config.toml
model = "sound classifier"
dataset = "synthesized solo parts of chorales (CocoChorales)"
train_examples = 39062
gain_aug_db = 10
noise_aug = 0.002
n_mels = 80
hop_length = 160
input = "mfcc"
spec_augment = true
win_length = 512
targets = ["instrument"]
num_classes = 13
arch = "conformer"
norm = "rmsnorm"
activation = "gelu"
mlp_ratio = 4
head_dim = 32
fused_qkv = true
qk_norm = false
inner_norm = false
moe = "expert_choice"
num_experts = 16
moe_every = 2
expert_mlp_ratio = 0.5
experts_per_token = 2
shared_expert = false
subsampling = 2
layers = 6
width = 160
positions = "learned"
kernel_size = 9
mixing = "cutmix"
loss = "cross_entropy"
residual_init = "none"
optimizer = "adamw"
lr = 0.0017
beta1 = 0.9
beta2 = 0.95
eps = 1e-08
steps = 11400
batch_size = 512
epochs = 149.4
lr_schedule = "poly"
final_lr_fraction = 0
warmup_steps = 2280
weight_decay = 0.0
Rows from block 2 of a small sound classifier, named by matrix and row number. Rows with one number belong to one neuron. Each number is 500 + 25 x the weight over its row's rms, rounded and kept within 0 to 999. All counts start at 0. Numbers have three digits each.
After each neuron's rows are labels from the 100 clips, of 14848, where the neuron reaches its highest value: "top examples" is what is common among them; "peak on" is the class under the peak. Only what is clearly more common there than usual is listed. The data: synthesized solo parts of chorales (CocoChorales). In brackets: how many of the 100.
# fc1: second MLP up (model.blocks.2.mlp.fc1.weight, 640x160), inputs 80-159
# fc2: second MLP down (model.blocks.2.mlp.fc2.weight, 160x640, transposed), outputs 80-159

fc1.143:474487476501498540505517525485474471408528491480493524525480484492565496472436511489461532457502496493476489504503503503509490499469471480436499430506523485498467441501496506477496476502481501502539481492510486469495499484483475497443518479
fc2.143:508538490485500495497516532515507523495476476505481496526496544506522516512490431472480476511491525481458485477517511495512486474495502459494545519458497519553502544532452466500505476484491479463509492516506509550492493445525545499494499479
top examples: trombone (100); note D4 (53); note E4 (49); note F4 (29)
peak on: E4 (33)

fc1.83:483515516494513509498470498473539494516510486492503532544496509503505474475474522425467493514493438474496522470503495488482510504476526449476486464496494498472455476470498485485476485510462507492489473493483470526459510491471504518519526516
fc2.83:490536528528520511488472533528496521521439491542540446495505505478464499487580443535538475480484485482481462486547540479497486512506482554504533457455489531492532506504448513536490485499508502543490516504525505465499511491490525486535494556
top examples: viola (100); note F#4 (38); note D#4 (38); note G#4 (37)
peak on: silence (99)

fc1.55:489493491493486505490509474504489496492511512470536481476487479535486525488523530474469539492502496492493535490477508494523497471522498440484455492490497486462455505506482503454515492451478478473480507466489510524522532443476475536512524494
fc2.55:492496479544503475483474449492558504502497548486548503484475523491476549495518510486507507522469498508513487518444460490508461486565537529489476515511476515486493542504462484508500497534498487476473493446485524514476495517533514494534554504
top examples: oboe (47)
peak on: silence (41)

fc1.589:489525458498512545499466480482508463465505499472460501489508504530514472490489498475490491486518447482475470474516518532530512495478484466488497484479557510517508471482494466446507504486483503500528444469512476493501538496493505503481506504
fc2.589:486482500539534439463482506442485552469524553520443498449488492487491528480460494481481474502519520493484571481456516509507508530497501486496507505495482482492476471501502505507498481540530484450560531461519521524494478493499505499476517490
top examples: oboe (100); note G#4 (49); note A#4 (38); note B4 (34)
peak on: silence (88)

fc1.16:490483474483485499509467495500486503457524493457517533478457499503517532518492553478500544468493490485459497491485512483523482494499502441480481475536535484504487448496464495503495496485481493516497472506503508478477526480515474486464480502
fc2.16:495465501523492482490475535450467536485469479488457486482542500470513476498522457499486490503542480452510489507477495530509502484485569475539488494495487485498529461513505505512506470471501499538492484463512478493512542499482492511486537505
top examples: horn (100); note C5 (47); note B4 (34)
peak on: C5 (26)

fc1.357:477485503509523517490524502539484537528535502494501520548508541455515516461503489467514508470466492497500459500478489477518493462504473441440501498498485518463472466495506469463480501496518480494469497505452466526484485532482506489519518475
fc2.357:528482488521531499526482490469494533515472545499485481466522493504487513460500498509516517523508548507529544505459490485479521490574464541459511485519482522501470527495493474517533507524487516465476494503511462507520491536544499509496480474
top examples: viola (67); note E4 (36); note F#4 (31)
peak on: silence (91)

fc1.579:468498473502450518504495491495458475484477495461513523460494485498492469529478509497503507465498485496482464497502511534473484504468494476475461513511511524504498451525497499471475461514466522520506494468454505491457457471523535501473521516
fc2.579:503500467521488446503540469512498510499501493548446536515506456477507488506515476487465485521523563477490516506482498525500489493511518511466512518474489477556513493467484522479547490548522528520539462530489508516527507501537543538462516508
top examples: trombone (100); note F4 (39); note F#4 (35); note E4 (28)
peak on: silence (100)

fc1.463:468516496510487502448501497465532491492490515456514537499505491528495495443505508469481498489461463541495503503477514466521489491508513448499459510468517509492487474505466477446498486434487500485495479511490485519455506459532497468524502523
fc2.463:514506473505537502522447536515501502484508538510518449512512512496475511520543507510511488526496528515538539513459451488512490515554512536477555510492480529514519521483474523510525504498519493533483547494506501517508496554498529517531512499
top examples: oboe (55); note C#5 (37); note B4 (31); trumpet (30)
peak on: silence (46)

fc1.512:471468522517494468519509489493537490501524477528522527495488521512542490466466520498495515502504472501482479506502471516499495486474478513454500467505486514490494498525534477421494490506454510472473476447511463543459519506506517477485501510
fc2.512:471481514513505513450486509496494577508515497487499532509497491510460525499502502518486505497540482517511513525470525468516523535493510492537518485516524483480490529534534478468479546465489496458479532447515520512510479470472545473521472495
top examples: double bass (100); note G#3 (44); note A#3 (42)
peak on: silence (100)

fc1.92:498493474504477528514481493521469452371526470521494491477427477526524508467455504495478472486511517527517514523491518523496503480500520518489516470492490541543493499518522493472459476480482471513540451522515516523512468512486453496512518489
fc2.92:546498468515539481515478526535540496455489497512476487466484487506501505494473501494468519519477518509506513521460465483439544500498473501453549491538453533517483545491497531489512488545488472503483478458498485500503510544533520526460517528
top examples: flute (100); note G5 (39); note D#5 (37); note C5 (36)
peak on: G5 (26); C5 (26)

fc1.542:469474511507488527481530486504506516483511481498534523520455495476506501498502513464514524461491488507482489465497500480522501490499497487473488466513528518485525489533497472461530500519487480474492426512485491505468500452454476496466528485
fc2.542:514470500472466482465490508471472553480528524498451507511479471492486509527545497495517526488531545501476507524503478489468458474464516486503541493481474468531491489526496484479497507503522488493483490529518502529462488472488474505473468542
top examples: horn (100); note C5 (50); note B4 (38); note D5 (35)
peak on: D5 (26); C5 (26)

fc1.116:441508487481496499460506452494503529507554493471493523516475504526490517502489509468492491466500510516492494505504491478527493515503494419516479471465519504470491531508496493462486520455504498453517486516460500481464507490449475536528475485
fc2.116:514478483536474481500427471534518530506475503517527508487498530486497516481559500507548490493478525475541535497459456510500493497521493555473495495524471505472491508539436505498550485548527492504462503451501510510495478535542502502515500511
top examples: trumpet (88); note E5 (30); note D#5 (27); note F#5 (25)
peak on: silence (51)

fc1.63:465463495513493497508510500475505494453492507458480517527483479502502496506428520467480518469510441516497502491491513534485500474456506475502491459486544517509478457511481500479477526479449509489506468489497493514491529474494474488454516499
fc2.63:514480502500489527485477484461502504504514498525463515522549531533523448543492478511475525545466547474472502457463499503514540517540495479533528503466532475528482484500500518540510498512496463518490537466504489488484505522464488492527502505
top examples: saxophone (74); trumpet (26)
peak on: silence (33)

fc1.481:455509458502485536477490509477504484444530484495505542515455506505535467512444528498500531439550465489512501504468509527492486442452496474470465472512528520502505456529512476487501485496469480522500454499503510499456488450505490494475540511
fc2.481:487468464483480481460507490510521519501452543462481449473502517539495513478477505527500493521436469462498507491477513502493517511525477522516492495534524493520464487507465481523502528505517538470512530517524518491557489528486469515518518503
top examples: bassoon (100); note A3 (51); note A#3 (46); note G3 (37)
peak on: A3 (37)

fc1.521:472505523498510495504485504467487484482497470489495518560476521498529508505448501440472481452499451472459482508506513478506490500470480467483485467513484533468493476499476474481518505464467498518561436471505452454459492495493510481476532515
fc2.521:476474478482522486541510504492524493512484452502502523481486545494484523506532463507485509476436497504463472548536524518490505454518516510483516485500517534529502509540512500506516490468484500511465455478521467504506519468499533510467503538
top examples: viola (47); note D#4 (36); note F4 (29); trombone (28)
peak on: silence (100)

fc1.176:472502474507496515491465470484523511494513525461524521473510515514506483511454494450463492466482491514494513511468523520520482467492504464481512484531535530508466473496511456450480471475463499500466453470509491504457477490503506462513529520
fc2.176:494471524513544483499497491526497485512466490471521491430512529485523518476477482478500515505520503507457530493472473477520475530506512532492552482503503482536495488518471453477506534511474515498508523448501526507502465473480514447473493465
top examples: double bass (97); note C#4 (47); note C4 (41)
peak on: silence (31)

fc1.21:445513462480510517530500495490480471456508500501496557480439483521508501455451541469510538475475466513474479510502498496526521489490507436447453461507539487502518483499475476503480477484441510512498462505483481503474520495518468524468483508
fc2.21:488539520512510496508492522504515477464474464503494528535517492535507505505469480495511542498491506513509491530507503524511506471464500466496499469466508536571504520462527472510518473502464485495512474520535500483530485493514505457497517469
top examples: trombone (100); note E4 (49); note D4 (46); note F4 (31)
peak on: E4 (31)

fc1.453:508457476515518496527500522499480492493500488455490532509492487524542519500454525464494510480511453495477449458491462526503522483488502474453504416513523529509512476506482460447486480520464477546473469478504450457479530465457474509491480501
fc2.453:490482501502479503528497508524521485516528512507493475506456506469525508464540462455506502478468495519504539517484523528530519492545453445451519494495527518532482502519505511540491509498465529476489511512470483529542529472510509481474499501
top examples: trombone (100); note F4 (51); note F#4 (34); note E4 (28)
peak on: silence (100)

fc1.254:486451504505506519512495498498538504482514526505486544518436507455529510505455520483491529512503478480462483476476528495513496488502532452494481440505543501475500508533487487481533508494479481482491472519500489507498522496478438528488497521
fc2.254:475454509499463475483523514498464528505524540531465535536519450440508484552513463503521501520543503499480450492525476489483518500511502509468538473473520495541558505500491494498521465477511508478495481488457486505499519480502524491496456515
top examples: horn (95); note B4 (34); note C5 (27)
peak on: silence (30)

fc1.427:470512463499519505463508484492502513500544512513526509563426486519515513522496509479503495481451476502479474507517510496516490486492537484442519442521521490476495473526464481438519499472479481551483472472508482510509462468480483474507522520
fc2.427:515492454474509490502536489489453492471552499520449492474469477524452486508495538456475528517531496475516540536456467492498495523479524491512484488440473476492504515536506527500506477471524490487495466499507471538462473491502481506443523483
top examples: bassoon (100); note A3 (55); note A#3 (46); note G#3 (39)
peak on: A3 (46)

fc1.322:474472459522457507499491515499500468409486481476525544510489521475527496462450512503518485468508488524476489477493468506504491485484515476457465445494537506519473496497483490471491509512494477518533460485503508486489489477480477478477507512
fc2.322:494497491457518484502546533507505496517503493499507471480492490502452464498500442512516491471484465475507471498531499469517519475468494506484475542466484502496540525464505518486560481487543496484491502460490550521507448485476506498475533507
top examples: bassoon (70); note A3 (47); note A#3 (29); note G3 (28)
peak on: A3 (39)

fc1.95:488516472461469531507495491505478463428542459466504500491449492530528482485442492481494484460545447506525499482477511527510499445465502459483468462525532515487514484540503473454482512507479479525516474497504474516487476503463477494486507490
fc2.95:528530444476519522464500527507540488548503539549507476501545460497500474482486504508528490524475529522520479488500530523486456494558525516534478481510519463511463504481520485489504508523529495513468546501493528471532501489518469508520510494
top examples: bassoon (67); note A3 (47); note C#4 (40); tuba (32)
peak on: A3 (39)

fc1.467:519494454498481518515524491453511506514486521478495549557479507521519471478486487449496515497493457505463480518510466509509554485496514472453467489492533480478475442460473513495494519467499503489464476511498474519469535513514523502489514522
fc2.467:544548506547515463531506520504506504516444490548516488506476509519524530479545501498514487501481489468532508512473514514499487463528494509477544461447464507479477523520471480532494500512476461524470518470506443470517531508456534479546465532
top examples: trumpet (100); note G5 (40); note F#5 (36); note D5 (36)
peak on: silence (100)

fc1.284:472457478542547475513483471502492490498529492510485511500449519531492483475489510486466512479492473499460439520547499487501474485498479447490505452523506545467511494481516474460461524501464473492488454455522451494488472483445482497491483543
fc2.284:512448507505497440507516477525525541480550506532444500493477457473503509545536501474454470484539464488514534513463478498547481525528512501536516487499522447493487521522499487459487501512518514493498481486501511543513478447449534496503503442
top examples: oboe (93); note B4 (46); note A#4 (41); note G#4 (33)
peak on: silence (44)

fc1.541:470477489525498474498495493506512503418502472490497510529480483531523498507442509496486508450508487528507464482473516520490486471463493475482508439501523544527525495520506485482483483505453487493518451505529492516485491474461511461483534520
fc2.541:540489468483496484484532551506514475489515530495536479512488489484475451489538429499499470479465507503521509491508491474500487476473487504522498502457524516460540496466522489522524513496543539474502475463475549493526475447510545484502525502
top examples: bassoon (99); note A3 (50); note A#3 (45); note C4 (41)
peak on: A3 (40)

fc1.444:451482476489468532490522480489465473504529477494493517501467495515514533503448539494501516467499455532491507488491514509524485494478524440488479457486506485455495506528515478490500460447482495481514488488490508504475483476473459506518522470
fc2.444:504519483540516468544499491552528486566502493503544527522513530470524484529523520512503482503452533507537523511438489491512532495495513492474480512494445489492504535498457542489487498529527473512463506465456514535510496524527506495488518474
top examples: trumpet (64)
peak on: silence (91)

fc1.552:436453482524512499538470517472472498425536508480495516512460516533527515505421520479472502470534492527465471499484499505512490510514491512466493464538533507510487493505503496483503502491455505519493487491503454472478484489499488504461472508
fc2.552:525501437516520505505488499548484534472509549464465484531454507534523503453503485537540532510502533504473502503531473450475515488502466455499523489499505507521477531508510500482519520481492502491496501495528462521473522470513544514472493501
top examples: double bass (100); note A#3 (52); note C4 (44)
peak on: A#3 (25)

fc1.75:474480514497515467468497486467485509529514467488507530509473511480505508503494480515515466479551500541514490459492493489536460529490516493514510494519532522482522533511451448483498502536480474473504514457541505530499501474473463512476524474
fc2.75:500507483503517507510473492572511488482520533506505497500483464463506495534494500531503518549510561464500487551522476435523497496535476507515522523531447490458502564487500522508524502532482516480469493487488499497495460543536533508476486524
top examples: double bass (73); note G#3 (32); note A#3 (32)
peak on: silence (97)

fc1.250:520461503499497501504509458455517498498557514450518521512474475548503480496512483429479536494479484492509526526507496479532531460506484429476457496485499481489454492503491501490505518447510519476508494518493486521502521484513506507509498511
fc2.250:515470499540545479484455518473539533540507496534529479488504513513478510501538525495499449510471500540509528471486483509507525481559532525522498500508489554472484536501455482510473492492521505513449515453532501505492508496510457496513506529
top examples: saxophone (25)
peak on: silence (47)

fc1.79:493494540498518481483479514467511486495559476509506524531464530470490523482453528451466505510459482506472481492482477473486497489513530496469504461518525526464519539546463490441482494485494481460448475485477470523481507495500510469525514527
fc2.79:483504488500487453458454507471455534503512543523506501492506470505466527532518493508541530487571505477514503524467510502493494517527523521519520507524484483490496509524506524496502509471484498501492532478514446500509480531503550498516496507
top examples: double bass (73); note A#3 (34); note B3 (33)
peak on: silence (59)

fc1.392:520500511502511505521456503463500471504479477496544466449459492528518447475493521457500486497506496500477513514522507501493514481518503467493514469490507512477475505504477477463463490544448493501472461477518483463514541454462495524516516532
fc2.392:523469501533515494482525494529539475515481523489507451510495471487473533529524459484493475469523530486517493493525482480497463480517526484490498536494469503499532468470532481493478479488532491468484492496496520495517481512484560494481521553
top examples: clarinet (99); note C#4 (49); note D#4 (47)
peak on: silence (92)

fc1.240:480521485522526510459513474464516511442545497490515501516482507518546465492471523454465509460508469529460474471524510484514482521461520476509478461488526511514499499490538492459486501469483491511494422492515474500510523492487489493484514500
fc2.240:541501476519517498506500510450495487558504471528508463508486515492501476503501452531513457501484477464527492507475529538507473467533528522503479525492448478492485490534471488469506463499492536505453521501513552514479521483536472526545479468
top examples: saxophone (63); bassoon (37); note A3 (32)
peak on: A3 (30)

fc1.591:490454468498493506488516482489521490496521515489504522495463491470525533494486487478494517485528466494454456494479520504529493513503510454466497466563553500488490486520465475466524515489464492512490470493501507507463512459444454529486510529
fc2.591:488447524521504467469479482510482493479552553497472545481496500478490472515505509446511493501492525520469444499462452506488458507506531503497499519494513470533497519547534501469507465514489509487526458481503476510485488480508493487459475459
top examples: horn (97); note C5 (39); note B4 (34)
peak on: silence (33)

fc1.475:463492494474494526495469548460488505461508484468495522489458527517528520500472540487532520450522469490499477495477528523498504483469485449462474479516518491526493458489500451479513514455476510531549496504486507493486502472502477500486502504
fc2.475:445506470474535456462523465495477544508520530507514507488526499525493520530526487476536536479543543522537540461482526551508475515543480544540463492483498446519467481491472536504476466501529510498489498482529504494528520488538499490497489475
top examples: bassoon (49); saxophone (39); note A3 (37)
peak on: A3 (35)

fc1.224:468474474523489539481508524449475495472508492468466532526488488519541496513458515459505494443543492509522482467506528511509518475448522445480486483528525499529484456504476474473461505463482504524539468494516517464492521498500487513488527489
fc2.224:467494515488521467486477503434514490534528470537476509486520540525486515503489552496471553492479508486486514462471464538497476515522487486524496516473532467486469475472507530472528511507501510539531484510548502520545515501494499487512469494
top examples: saxophone (67); trumpet (33)
peak on: silence (33)

fc1.237:452472508501503484496521524494499472499514501495522484505476498532519467447466524501479477480526465527479507504494499458523479504483492446500509442509534525480478506531500472471482501521470518469462455488515469503504527435461493474506508520
fc2.237:517486460517516522497456509480536514505468522512481507493528456484460530554542474551507517474532521479510472480475509476521503469538533533497491544514499497508504508481521501536498480488492535478478518495498521521522492514506538499475490511
top examples: trombone (29)
peak on: silence (62)

fc1.494:443444539521492498499456475527484514514525497515542512517474526484494537505496498500510513497546476523462466503496490488528473503482489477507488486539517504480487538490496451475513518474444512518509483473539497483459541470486493462472501535
fc2.494:511492502518490493540518496504498476508499525533499504534481443482552480531490496496489514496510540488473470497484481471498532518544497503471520519519499457520533516500543545529481518545518528478487493524490495535523469511498538515464484482
top examples: trombone (100); note F#4 (46); note F4 (36); note D4 (31)
peak on: silence (100)

fc1.325:449463463524480502500509469537511470520493453462500521456496514518542528484495491467544499459500468466518506458513497514493526482490495481477460463529512495490485500556471493505472496467462513495488466482479512454486494498505463506494483508
fc2.325:509529520475519489545517508514509492579492526457527487512509519462503489484487498507497486533491523482504526507523491472534460494492514522513459501498430469464518503479491510481490507527496475470493498535497529481471426488516504478533536537
top examples: trumpet (70)
peak on: silence (88)

fc1.183:499487515469522494502498484445479502494553442508503517474450517539513485491510506458495501504503490515477537504498507479517538488512475455498466480510502479481477471511488466443467499524473493489474444480521503498502536435458468518492474500
fc2.183:535486495486534496498500509474532508542462529521465466527486489510444504530552488516534466493516531541531495478519495507502494460543517496465525565502494497477503462503498550511458477524515480451472510494509511483481462508507505504481521555
top examples: clarinet (79)
peak on: silence (45)

fc1.391:476498467492523470497503469490530530515535472494510520518496543503539516498479511490497527447484471506496543495477474518529533497482473472495460470499513521453484483553487471487498507462500496505516505491485516484492522470495472546519509491
fc2.391:502516526519484450518503478527507511546469515485534511510521535517525502498542496555512470539501553503525503522490471481525519487507530533509514491512452530492516540499450531533503510538513468470461512483471530491511481490514499506507504466
top examples: trumpet (57)
peak on: silence (72)

fc1.335:483484486536478492489487516510467522508485505524525496536421470473522531534471497475502509473470482493465487521474492451504511517516522488480485470494485499520489489530478473462515529484455522529515444459492483489458483493493489481458530504
fc2.335:528517498479503489456527511499484524476503507490488513501503437525474498516489540471465506518510522479515514528489514476502512501506527453493467514506501492497544539498541540492531465507500505548517511498482468563514491549509510509489514474
top examples: bassoon (97); note A3 (46); note A#3 (45); note G3 (34)
peak on: A3 (41)

fc1.315:446494484479504504536482469441480474493516459469518475445460508515530503489476515454493485519481507474493523504510541543527511480500543462452489496516508486476531486509482472447456461529485515476458468482477486486526497453498460488499518519
fc2.315:500484506512518506475537509498497474536504522504527466515472524479487517485521453488491489475512532496483492485524468482495490439513515488463533532485465517469484498529483538511478469470520491485468458479514478494504521444500501527527524520
top examples: clarinet (100); note C#4 (41); note D#4 (36); note F#4 (26)
peak on: silence (99)

fc1.160:454462445499498517516530508487489475521513524475496555466495536534543520501485518482521555471467522543502458499492478501538515501486469479478492491549532497472487493500468478513487510485460501543479485523517505528474520473532532479457455479
fc2.160:498521552516546505543504478523511502469481506518503489510490502514542497454464493475474473550479508509502489527480476482536517515546467496483547461500445510519497540499484462524475461550467447502475484512498475486494497490483480462517464504
top examples: viola (41); trumpet (36)
peak on: silence (100)

fc1.71:478489505492488501512488484504489474420497450477503540508490501503523478479451523494508496488525477512477467469472496520504488487443514494469514428519525513526492459531510459475459484498485511517506464502477465482454481495496456502480540523
fc2.71:494488479520530516435484533471490464567538494522508492526484484516507476521491519476457482496507455481487502458530492462503510502526492517522466511494462465464499526488461468508525507463470499525493511485474498527511486484488489453493506510
top examples: saxophone (43); note C#4 (39); tuba (34)
peak on: C#4 (25)

fc1.341:486482469475490535507472504506463494508503500467510498509459495520497484539462526483527546480506464493484536454472501526494469504461499465464484466537511492474480479481469471475500505465470523508502502518491491478464512505483448523453475515
fc2.341:490521510468485471519472501486504535544553489499547497523506485522508507545495519535486486514513545471537508532484479516488531474508530536458484533510491524460501498473452497493482490549479497480500479494486493514488505493505536473479540513
top examples: trumpet (84)
peak on: silence (96)

fc1.508:445496502510506500516454475518499484464526451460530542530501504502536507482434512472483489470477496480509493494485488531528476493491495495479519457542519528494498486517506487461511479507460468524516463471509460502439502441469466456482509518
fc2.508:501474479495535521501490530484507467533539494516512497494487506508495545507501489493494471471508513500507491542478500499544530525520468424470486471468542501502521491498490460522478499494516479505506503485527505520561508477518540519509460494
top examples: double bass (87); note C#4 (47); note C4 (36)
peak on: silence (34)

fc1.173:491453511483496517512494466479492507476493496537514559504468487486533491495452515495512475487497449493501487460497493482494479500473517456452486464536538492467474476519501452483467515500522458468472461516480527513487496477454468496513517503
fc2.173:493505549513490477500463503484515541473524489553471542506492516490439504508560513527478512544499515492489486529514533535502537469519516518498540469458479543516528541509444508520549505475495484458471481508490535513478517488514499518506488495
top examples: horn (57); viola (41); note F#4 (32); note B4 (26)
peak on: silence (56)

fc1.50:487497493533477517523465486489478463415475469469504518493457485483523527493437502495475514489491487505509470503503487507500487494446479493451507464501530520525478460514502491483470485512495478535512457508489463494475510511485498505459519516
fc2.50:525514463458538471477489537501507502496504498520501470508490480498476480520507454510459494492456476489529486491534465509527459472498532450478510474470539474501533513489488493521489487502508490469488488486517515544491475479491481505465528501
top examples: trombone (98); note E4 (49); note D4 (49); note F4 (30)
peak on: E4 (33)

fc1.242:514514484512499491515471491477514467524532463505522497512479488485525504492463523458503504476485459502473491494508479495497496519439526450501529494495525503458511455486485477467496489468500495499520489497497516482467534454477525475468520546
fc2.242:479530522499485470552473503497509488539456494555539461528482535502512539486526450521492472558465498473497518540521471472467517489522536530512528507475503548483509508508460518529512528497491482548487500509497499502513506558516523483502508557
top examples: viola (100); note E4 (54); note D#4 (31); note F#4 (30)
peak on: silence (100)

fc1.456:472480499454523501517499465484451481480499468472532481445435526503523502483503520454476512488504525499503512511494522525494524485504536486447449512494501501460491490489525474439461453533465492479490453491483536500487508435483448537477521498
fc2.456:534514496493527517498545495508504504506501525494518463476442539491494506514515482494496474498510530551504481529510458508469485484474530472454526532524454525483512536522518526503445446528521474457481453508513466510480494470520466539489520507
top examples: clarinet (100)
peak on: silence (91)

fc1.507:482438473479520487486492517466517508467527492475505503513459516531521504488496494485504501484465457533460483489481519502514528497484493482481503463512513488481491484488491486429492528479504513497460469486493491523457501467468464489498497497
fc2.507:502463499535477445489550479467513514532508528541459500538471464506472475492496516449518460491524502519493439517476469491514513477492538463485498506465547465495509491549512532498494484491473478479525500477519511525519503515530497478481468475
top examples: horn (100); note C5 (54); note B4 (33); note A#4 (32)
peak on: C5 (29)

fc1.100:496461484509495501502492477491541472505538510489507546513484506549490492487476444474488483481458516530485467501494473501501502463477466518459505473525525511474463524510494492446470470475460510518464452453522490527469498469503491475513488513
fc2.100:471519544511530466518482520509520547490497545518525528495503513523532512485509525500514453562543522491467489509517532502515501536525536543501516484470464497506494509504495474499466514488476445522473492503510480529542495487487488435535457467
top examples: flute (100); note D#5 (49); note E5 (35); note D5 (31)
peak on: D#5 (37)

fc1.569:509496491507510515478518478469507501470514459504479533474481514499515503518489483475464495480510441478476480434492504501508499494455492500474492492501514534492495470475476471449506494495498504480488456452497506499466482488461503514489524521
fc2.569:514499486537535481509525523473499535511487504470508499502494541509496528502463512512463510465463469494509510485487502518489479476496482479522513453489546463506484464492530483490522507511525531531512497496520472509579527521516417492468495487
top examples: oboe (100); note A#4 (39); note B4 (34); note G#4 (32)
peak on: silence (95)

fc1.178:523516504500540477508520537499506464483526494507521536527480508522548498495467499448485459465451502493480495503543490493531509508504495476436525495483501499435456504527486487473504522487484492477496485481488483526495509479476501492497549512
fc2.178:469536500484460496483467488458526561539530481545474500502541491471447532493539496517481497501553517516506510511467528503504516525518563507508515546534520510515511489515493501492517485472505530531473553501508517522490488511540485505522476524
top examples: saxophone (66); note A#4 (29); note C5 (28); note B4 (27)
peak on: silence (35)